{"train_examples": 203450, "cutout": 0.4, "text_encoder_fused_qkv": true, "text_encoder_inner_norm": false}
Rows from block 7 of the image encoder, named by matrix and row number. Each number is 128 + 24 x the weight over its row's rms, rounded and kept within 0 to 255. All counts start at 0. After the name is the row's rms in percent of the matrix's.
# short1: shortcut pointwise conv (encoder.blocks.7.short.1.weight, 512x256x1x1), inputs 128-255
short1.274 102 [ 92 141 119 141 150 131 165 121 145 141 136 128 144 125 127 114 126 144 167 122  88 136 129 108 132 160 174 104 107 149 123 124  92 147 109 164 127 150 109 123 148 143 131 140  73 151 101 113 157 111 134 113 145 125 110 120 170 112 150 119  87 145  90 175  83 151 147 128 123 122 142 125 132 143 128 136 138 120 132 100 124 123 135 165  74  91 161 151 131 123 144 117 112 144 107 132  91 118 134 158 154 118 113  81 129 144 151 133 160 101 135 137  82 145 120 125 130 132 159 125 131 135 141 152 159  96 136 112]
short1.275 111 [141 143 111 135 138 159 116 104  76 124 118 137 117 153  87  66 125 140  94 129  83 131 156 117 129 134 147  77 136 101 155 116 118 107  96 104 174 117  74 125  99 103 116 120 126 127  96 119 108 117 140 134 129 108 123 177 137  91 105 142  98 117 127  97 157 130 131 152 152 161 120 107 178  99 124 123 144 122 140 131 144 117 122 152 108 155 112 147 106  87 104  92 109 117 141 104 149 112 121 116 178 128 137 104 127  86 114 118 135 133 106 149 150 155 101 120 136 144  97 132  80 159 136  97 118  83 117 117]
short1.276 091 [117 102 187 150 106 162 144 133 153 121 109 170 112 142 126  88 115 142 141 138 155  95 107 125 143  92 126 145 101 132 125 144 170 135 139 109 148 141 120 185 125 144 140 176 183 128 164 139 109 138 154 138  84 143  95 148 136 130 117 135 134 161 214 113 111 154 111 108 142 114 146 102 119 170 120 105 114 118 160 149  74 132 113 135 185 108 140 136 102 109 103 116 152 155 138  94 150 118 140 139 154  89  91 134 113 143 148 173 129  99 169 117 148 167 139 142 134  93 162 142 113 127 135 129 106 150 124 112]
short1.277 095 [ 93 164  94 127 127 151 122 126 137 144 102 126 146 155 133 100 103  91 132 105 104 152 125 102 110 115 109 112 110  99 115 149 135 137 120  94 194 119 133 140 158 111  91 160 155 119 126 170 130 131  85 161 129 137 129 124 103 152 108 155 120 121 113 110 154 123 146 131 113 107 109 110 104 180 106 107 146 107 104 122 113 104 156 139 124 158 114 110 110 140 131 138 128  72 100 139  92 137 142 122 123 145  94 121 134 128 144 138 123 108 110 166 143 164 105 167 124 125 125 134 139 148 148 143 115  93 129 125]
short1.278 096 [217  68 150 151 188 149 112 143  99 138 129 124 129 134 144 138 121 158 108 122 146 116 118  92 139 134 116 101  66 147 156 137 132 113 109  98 139 127 100 147 131 139 109 170 126 133 119 110 132 177 136  98  63 107 112 138 126 105 115 139 104 121 148 107 131  97 127 112 132  97 143 115 114 134  94 102 124 149 124 115 106 138 118 137 146 136  73 137 111 110 149 167 147 116 136 154 128 129 125 141 135 116 117  87 106 100 143 173 105 123  72 151 185 154 138 118 110 135 109 141 141 148 135 121 110 101 153 145]
short1.279 099 [128 104 109 123 170 147 130 131 147 151 148 139 138 187 119 137 161 143 122  89 145 143  92 114 127 130 115 133 129 151  88 148 121 116 127 122 134 134 124 139 133 113 105  94 131 133 120 109 117 102  78 112 137 108 104 107 151 121 121  56  87 114 128 119 128 163 126 122 112 158 157 115  87 178 113 150 155 123 146 142  93  65  95 164 143 104 117 141 112 131 140 154 120 123  90 166 115 143 109 159 125 116  98 107 114 143 163 150  84 115  76  79 155 107 118 129 152 147 169 102 141 104 117  95 128  96 111 103]
short1.280 104 [154 135 157 112 138 108 124  97  92 153 123 105 119 180 105 120 119 123 115  93 127 123  94 143 158 125 131 121  92  78 113 116 111 108 123 127 163 144 101 145 114  86 112 152 168 134 125 119 105 133 130  95  92  86  85  98 127 100  99 146 127 111 124  94 139 175 133 109 161 123 126  99 124 126 147 129 120  94 126 125  92 153 122 118 104 116 136 101 110 102  79 153 100  89 124 122 137 142 130 146 115 110 126 151 108 107 131 157 139 106  96 187 122 111 103 128 137 117 118 159 111 103 129 132  83 125 167 121]
short1.281 101 [ 99 137 153  61 102 126 123 134  43 114 119  87 109 122 124 121 129 108 143 133 133 144 114 142 117 137 115 133 150 153 121  76 161 106 148 158 202 126 117 133 149 127 116 136 143  79 149 136 117  95 108 135 144 125 136 112 108 159 128 123 136 147 116 141 107 118  80 166 104 127 133 131 121 108 162  87 103 118 132 143 172 122 117 135 110 108 149  80 127 135 137 135 126 140 135 144  93 130  86 100 110 135 133 156 126 125 126 120 150 146 136  98  63 131 135  89 131  97 122 140 122 132 109 125 130 147 115 133]
short1.282 099 [119 151 131 101 131 111 136 119  73 134  98 180  64 117  95 148  81 108 114 133 127 145 145 102 168 114 137 151  89 150 120 118  90 117 142 127 122 142 129 111 120 121 160 117 136 154 107 145  86  81 127 119 111  87 103 161 153 124 111 147 106 121 149  96 110 185  88 104 162 179 121  99 135 161 168 103 140 135 130 134 147 120  96 126  97 127 135 131 122 105 114 100 100 154 137 118 127 111 129 161  86 156 113  86 103 111 105 132  75 100 130 149 150  97 114 145 118 136 139 108 121  82 160 101  96  82 140 131]
short1.283 106 [121 153 107 159 124  90 129 117 156 136 124  92 142 168 101 107 149 101 102 117 117 133  94 103  98 160  96 112 103 106 116 119 123 117 157 110 119 135 127 109 142 103  96  84  81 109 120 112 124 113 130 121 143 142 115 150 128 122 108 159  91  79  72 131 105 165 122 143 122 102 145 118 123 130 126 173 133  83  98  87 137 143 119 137 124 129 100 110 112 121 122 162  84 130 132 127 117 184 106 157 141 112  74 108 129 126 137 142  95 118  91 111 149  91 113 128 115 120 166 141 117 119 112 105  97  94  96  86]
short1.284 097 [105 135 140 142 125  81 112 121 114 124 131 161 141 145 124  83  68 112 108 117 136  99 100 130 149 115 128 109 118 137 116 133 168 134 104 118 107 161  97 132 124  96 140 133 102 154 131 141 117 103 115 147 137 116 106 165 177 132 112  96  91 113 142 144 171 147  99 101 118 145 127 112 113 134 117 139 100 152 193 129 106 151  99 132 101 108 172 162 132 119 143 124 124 142 121 151  89 182  89 126 129 116  99 144 108 180 145 138 141 136 125 114 120 156 121 142 126 126 142 135 128  95 132 146  98 133 125 104]
short1.285 100 [104 160 112 122 129 132 141 125  71 128 115 183 112 159  97 111  91 112  98 101 138 114 153 102 126 151 155 100 147  98 145 113 125 130 122 120 119 126 159  96  98  98 122  93  68 111 144  88  94 131 131 138  99 138  90 189 138 103 104 108 144 116 167 113 133 149 135 155 116 125 145  87 146 124 129 160 141 144 151 149 131 143 109 165 111 143 134 145 128  95 132 130 162 134 116 134 129 171 122 131 129 118 100 105 120 164 143  87 153 134 126  94 136 119 157 141 157 111 125 120 112 104 121 102  86 117 122 113]
short1.286 097 [149 118 119 117 131 137 132 124 112 134 100  97 132 131  77 141  78 116 136 112  79 145 124 137 114 112 170 129 143 141 112 127 112 130  89 131 159 169 111 125 119 110 153 134 134 130 133 186 139 162 137 122 128 152 122 117 123 177 139 129 106 142  96 183 151 115 146  99 147 112 118 141 123 113 153 136 168 131 113  78  95 139 105 117 112 119 107 138 151 115 125  99 142 111 155 132  97 116 130 116 152 172  95 127 109 159 133 143 118 255 163 135 141 149 116 137 106 118 103  89 105 125 130 124 128 195 131 133]
short1.287 099 [152 130 127 131 113 115 123  77 127 133 119 130 105 151 117 129  78 106 163 103 123 161 117 131 133 125  96 106  97 108 115 129 108 163  74 132 176 149 140 115 179 100 128 125 122 133 117 133 101 138 109 128  94 154  91 114 116 103 124 154 115 134 121  64 107 135 142 112 127 127 149 113 174  90 122 105 123 101 134 111 138 153 148 105 106 128 127 140 145  68 112 148 101 125 132 126  84 123 164 102 140 101 144 138 184 149  75 123 153 135 133 147  76 102 114 139 136  88 109 113 102 139 141 137 114 126 125 150]
short1.288 090 [136 103 116 140 135 160 113 141 130 118  99  94 123  81 132 146 139  90 139 135 183 118 137 111 118 124 123 183  94 123 120 141 114 127 111 100 143 130 106 107 106 105 124 110 137 134 132 143 142 142 181 134  89 115 132 114 132 136 126 113 128 129 111 147 129 105 126 131 189 115 137 148 130 121 117 139 125 132 128 130 162 153 168 104 126 175 109 103 119 126 137  70 124 105 125 103  99 143 133 143 133 131 124 155  98 124 126 112 126 150 105 133 117 100 131 122 103 129 125 108  99 117 130 120 180 124  74 115]
short1.289 098 [120 159 133 115  99 105 100 112 111 137  99 109 134 129 122  83  72 106 121 104 111 127 112 121 160 114 138 103 104 105 104 137 154  99 117 120 126 151 100 113 105 119 140 152 123 127 127 105 108 100 111 114 102 131  91 199 148 136 124 142  76 131 101 126 117 147 128 115 176 147 114  92 110 171 137  84 119 114 139 137 105 132  89 124 109 150 153 127 123  87 110 137 157 123 132 132 136 146 130 181 102 114 117  98  99 176 158 143 116 114 147 175 159 128 103 148  95 115  87 125 112  94 133 150  88 121 129 100]
short1.290 108 [ 93 123 139 134 115 158 128 136  77 147  66 110 133 132 123 106 129  81 123 105 147 202 120 129 134 125 115 142 137  99 148 119 130 100 142 134 167 130 125 129 162  80 122  88  86 102 154 166 136 114 114 126 139 137 137  97  78 140 120 129 107  97 115 152 130 140 120 125  61 152 117 146 126 158 147 124  89  74 112 133 155 114 177 177 118  73 101  42 109 117 134 150  96 122 105 121 128 104 132 156 119 134 125 153 131 106 155 120 155 136 108 165 115 144 118 142 107 138 127 147 128 160 110 126 155 136 122 112]
short1.291 102 [115 139  91 127 136 146 120 123 123 111 122  98 128 105 120 149 127 122 140 113 121 127 179 103  85 133 121 152 120 118 102 132  83 118  92 103 122 158 135 131 181 126 114 104 125 148 159 129 114  96 110 179 127 129  92 101 141 131 109 105 108 125 127 135 165 110 129 123  70 185 149 118 158  90  99 186 188 150 118 131 137 136 127 159  98  84 160 158 131  90 127  80 119 186 153 145 104 129 136 121 176  89 116 133 177 155 127 124 141  88 141  83 115 113 130  80 128 110 123  94 114  71 119 147 149  88 126 173]
short1.292 119 [124 108  81 106 141 135 101 126  95 128  96 130 140 130  78 156 126 144 102  90  85 135 152  99  74 135 140 107 134 135 119 141  83  98  89  90 118 127 111 102 113 110  83 113 169 115 132  99  78 136 112 126 116  88 113 109 137 137 100 119 101 110  92 136 115 143  92 105 129 150 135  91 132 119 123 145  87 126 138  62  93 131 120 123 120 124 145 124 155 117 128 106 118 189 136 100 116 127 139 132 123 127  97 126 146 127 136 142 142 109 117 129 128  95 129 112 132 107 110 121 101 133 107 106 145  91 156 124]
short1.293 104 [131 106 101 116  53 128 143 123 135 164 129 105  83 175  99 122 149  78 109 108 147 170 168 128 111  91 117 171 163 125 109 113 105 113 108 155 181  54 146 114 161 136  93 137 122 114 140 133 123 117 103 135 118 111 116 116 101 111 142  95 117 136 135 125 112  52 125 150  67 128 138 116 115 116 106 109 100 121 151 106 168 110 143 147 154  63 120  79 127 118 138 161  98 123 144 134 109 138 122  97 136 123 132 150  85  80  89 108 158 134 120 135  91 153 115  82 100 130 115 114 116 107  98 129 164  90 127 106]
short1.294 096 [151 131 141  87 131 138 110 139  66 141 124 123 100 125 118 128 134 150 132 132 134 151 143 136 135  97 105 158 140 120 144  84 131 103 114 143 178  88 147 120 168 145 114 129 142 114 174 163 114 103 110 144 108  93 143 107 131 135 105  61 125 109 116 104 130  87 115 157  69 135 133 115 140 121 127 188 128 135 147 116 153 128 143  97 107  58 134 133 129 130 128 128 127 124 145 136  81 112  89 105 143 118 163 105 126 123  94 146 164  92 126 121  97  93 154 113 118 117 107 129 104 107 131 127 127  74 134 119]
short1.295 094 [126 134 132 130 103 144 142 131 115 164 128 116 124 109 127 137 123  93 144 133 106 111 110 143  85 135 112 121 117 112 137 156 130 167  92 182  93 142 142 126 123 117 137 113 130 106 141 116 131 120 142 170 127 148 129 157 149 135 100 165 137 132 152 111 145 139 158 160 106 141 107 121 139 128 109 136 114 124 167 155 148 124 152 152  96 111 169 136 151 124 141 115 156 118 124 173  85 105 148 102 140 135 104 143 139 157 153  87 174  97 132 107 121 169 133 113 144 147 150 104 138  76 142 127  83 137  85 130]
short1.296 094 [123 146 111 131  89 188 148 136 117 149 133 158 124 139 113 145 121 105 109 119 121 125 129 148 122 137 117 137 163  97 151 136 133 116 124 134 121 123 103 104  98 114 130 118 145 128 127 101 143 160 109  81 111  79 118 157  96 118  89 125 104 115 145 131 119 139 114 142  90 111 158 141 115 137 107 176 117 126 123 127 146 109  97 162 117 101 155 142 104 118  90 140 181 143  84 127 113  93 165 135 121 104 113 137 121 135 117 115 121 113 121 131 103  94 143  86 157 110  94  99 143 129 163 106 135 125 124 115]
short1.297 104 [132 162 158  91 145 159 126 161  80 109 139 131 145 142 146 101 105 143 137 115  98 118 144 123 149 125 110  85 106 182 103 129 140 104 160 180 131 126  83 155 121  81 139 141 153 104 140 106 156 106 120 126 121 140 136 145 146 124 149 142  84 126 137 126 131 128 104  97 151 134 126 140 144 110 169 106 108  75 152 142 125 120  87 175  94  78 151 136 124 118 155 160 150 148 116 122 134 137  99 130 107 137 151 164 132 147 216 107 119 120 142 132 168 109 101 106 113  84 142 149 162 144 136 159 126 150 111 113]
short1.298 093 [111 143 131 116 144 140 132 124 121 145 125 117  98 106 129 159 109 106 109 144 120  78 120 144 117 119  96 118  85 147 148 127 120 143 135  98 121 150 100  81 114 136 111 109 133  94 163 109 122 178 126 152 100 189 126 130  84 113  99 139 123 117 123 112 144 164 139 163 105  76 128 141 123 110 121  99 125  98 105 127 142 159 103 128  89 104 126 120  96  92 104 164 166 148 119  99  87 108 140 120 128  84  93 153 101 134 180 116 137 132 146  94 172 127 160 154 142 147 107  94 170  82 138  99 107 113  80 130]
short1.299 080 [106 130 105 124 133 115 132 145 110  55 110 124  85 144 132 120 123  90 135 154 138 121 135 110 137 141 132 153  91 132 127 148 179 142 138 146 123 144 113 124 132 149 123 158 127 132  88 139 119 122 146 155 132 107 144 137 123 106 108 102 140 109 114 153 155 165  90 141 111 153 132 139 148 111 129 109 107 119  89 151 170  85 110 119 152 148 104 117 110 127 126 102 129 114 120  90 114 108 126 104 154 114 102 125 131 137  59  68  91 120 147  73  51 116 110  97 124 126 107 143 103 127 126 121 144 116 100 139]