config.yaml
dataset: "photos with spoken descriptions (Open Images, Localized Narratives)"
tokenizer: "word"
embed_dim: 256
encoder_activation: "mish"
encoder_depths: [2, 5, 5]
text_encoder_layers: 8
text_encoder_mlp_ratio: 6
beta1: 0.9
lr_schedule: "wsd"
final_lr_fraction: 0
Rows from block 3 of the text encoder, named by matrix and row number. Rows with one number belong to one neuron. Each number is 128 + 32 x the weight over its row's rms, rounded and kept within 0 to 255. All counts start at 0. Numbers have three digits each.
# fc1: MLP up (text_encoder.blocks.3.mlp.fc1.weight, 1152x192), inputs 0-95
# fc2: MLP down (text_encoder.blocks.3.mlp.fc2.weight, 192x1152, transposed), outputs 0-95
fc1.25:106119106138171125111137154110116130090174122109102156216120109112094155094103084110157172122177162119125178083121148164072055020134131154090110122083099132146124144096056081145117159126082138099087112173122125110102178142107147103199129135180085178121161163149164146101113127161141114143
fc2.25:193149067100134184175126140113115228114107142121172105103142139172124123085137148071147104128142143135100118100095073127113170140180100139150153146154122176130145106148184158088134139144122093107138144150141107144148143127154149118149113024123111152050102122152139112146165186099126175138
fc1.26:113133184183062206149156108102161095107178090174123155148193147102136120136135075159118118123089175084159177131149173182176095079069108142123126109120119152122119157096021142151089096078163149094095127132104117101130108140085139143094159161150127148144170122115110090146099095175102105119
fc2.26:151151164102150153149127141099115109114099080199240139105128158079126095116096145145145077156111167109127111116173148133173128186154153122156174113143126171110117103124091187161144053130126139132112140129054137090158057164097081154085140070100149142098112123115087150169130110127073140104
fc1.27:127151092145068127114097137152167124093148096130150136146137106157166129137128157107094138098140110076158156178110147126139163094098109064179191140110124092123147091197131110069095077157181041140099168156175108180106086141091098111134149079167137213127094159161139153114115169132138132151
fc2.27:081078151105108084125157157142119120170112139119152148132123126147147131140148154198099155095106101193108127177147067086108119215113136094138155145148161176207132132131153077115152159190126143121123107093111106202120149126136080147127117122110132105077112049121109116101117143113141128103
fc1.28:111085089150068130123056093130126130136137087120122160160127145137148059099133126156077114093136082018197175145070160138169114127133158088130141126156155130145119129148091141153132158066151156101157106117120164133157124126130088143124093108133160097201151112134095113134095063100175172089
fc2.28:141117129085192117126174111100054140167090164100104108116073159093063143109117108137180124153148096197056095112154126114089154150164127185110088124139146124147108151091201126168154176135082169131170089075093126106156146105176152116137122154099120087098142093116094160162151126077159172137
fc1.29:106172081143064127158090135155144103091155097106141091122141092157127134153115197087112152094109166133108114200170153094109121128111103130168165160104151125116193058143115132051141131111160106119099167147090099222141097150075100111130140099109095172107092114105142122089114165158089106162
fc2.29:086137133136067075133161151108126128106160036157093095196175106155153119162117153154094095150096111097102114165121100075108038150066135102169169173143162125150182092150105153115103122169124096113128153133190078147141102149099120148102183087112110134163109095126105091116182137149125093141
fc1.30:101133064133126143136112161153136138074175101097107104138149097140181112122133191147087152081144191142178141166116128105138053087122112125189221144088170110176163098184090148078086127121132053128095164165134109182131099179068108117143136099180107159124106150158114153119147139137172123153
fc2.30:095087114113093080124158148099130105106105185082151112177084160130073114120103136093132104147096113089070104114158176104087094108117152146133132188161137153144146121136143142123112174130084214071168089102075133162169144107158136142093140117104099104113119086140104082183145124086126175115
fc1.31:125143149141091087136120147141186112080167152076145117144160088142144105132098197142146170136104120112148115154151156067105133140118085130185164159124129122130173092160128136092111079110130046142124167167132112196110102132092136085113168100137106205135100127124134117116111151179096125138
fc2.31:076116050140095067126129212078092096127159092133162077187177124130135125139116144160113146161141136144118121156175115108075000122102135124143154121115177096115150121145099135149112147138123147123109176136123094165117115166071131128132210157130117151140122141113096139113161129143115078142
fc1.32:105181082104082099108153168133126122111169116096193097171166104170140118160135145116112152160124202123125128130163138131124091119144125137143134147118154133093181108140124151091150118125145098168064153153071106156117090183059083099124153109167104160105102128127109161099139137203096064151
fc2.32:129090138096206097123210080170077128118099167083104111108088151116113112137133143136127159080158153242119120134163113148096125150158134135152154140105125095178133116123158073140143200090062122112126082107060151138128153169164132121145125123147099097181145133167111089126121102093165161125
fc1.33:103105096098119103117112202103112164063145161111138107222122135180129150106123113110101146121145166149131176141158081134111035047146123162119147149111121177138208112153095132103078147147116118079116132191132113167138151147103124122180148093144099188095125114146121150095148198135157118168
fc2.33:211157165159176152124083083080118131132068165159100118112091144087068141153119125107210116163130148127072088115105087114115161125136121180138145114144144078096170140103186138115180179119067148104128104085134106111151161118176183125093140062062111103092147099098127079169139115104126136128
fc1.34:150201126142066183161143109100162114098175080105176141114171083131178114173178175103127117140105146113124104168153144127137157147103124101181158171150115120125132107128100145070131095098159080163074192182108126169104077123076108140112155130164094162096115121137151123105144124186061087170
fc2.34:112122166132155158113048125106156093137128057209141164083119139123109116127106102114160099150116157088156118115115157104150075086090128116138116112133138171135086144148125154191154101156115156133159162117087080096145087100093132136087123088110180139100147120127094095162125128156127132114
fc1.35:113140109106102128143108141118140135067144085136148105119137113154153134150130155113120130138117175106125114149119136101138127086111112106159195138124126130138158065164107135100116072127189065138100198225142083164113092138098090138122171104158116205089090138154127121094155146159110100145
fc2.35:113149088129131174142083126132178135147140105135097155108117082143157112128139149163124162084149151124140147120115139155130143108119112122185181119132102121182101088168142079066159093110168089169125166166150096186117106112113119121128087111153129147085083138170152145072111143188157091131
fc1.36:094130054169089112127040155138148116107179132115146162204131119154106094129128171150119181079173121034154161108113147150104104115125138097167191149129126111145139076146105080086121151149109144127139106169147153177138122130102111093177123060168139143157098148164106107085119128125140136117
fc2.36:136128160126131120105226138171091155056097113131074148106041188123137111126104154115132121106110155164110070115161151110146142133110127137132134136077161160152147121102182138144108145122161173088155118145092182134137162179169124133147101203134116122116175128124098111183090142075086157120
fc1.37:131129065123052099105064152135142131118124085093142126156144144133180084143138206126084146096115110073147110169095099070100134150137139078135176162131171139146210112139143165107157139162160106107085118144189140127121115181128088092114109104145134126139115148139123165124117124129135114102
fc2.37:133138095147171120170145124074137134113183113100065152161121096106085158134157108126154139166189141069077172114170157169114065075088082156139111128094101060118115126111109079125105191040074152141157113142122080120091149134109178129167104154184070164112139099134156080102191118150178146141
fc1.38:117149080158121137144076148118181134138136070135139141129181104153154100157124159193117155108151120054143092163131128122139096135097139072173145093098165056139129101152138126087165101067159083127095119150160146137107058176079111114114126092164145150140080181151146142081118137164150105089
fc2.38:159128158125140202155158107131109206126091085175074181101078136148127115089157087142124108121120108121146155129122133144202161118147145111100080114114107207156104180124113139152071153104163111102144104099152145104127133126173111171135077079116207143100149077135118139125117133104152187095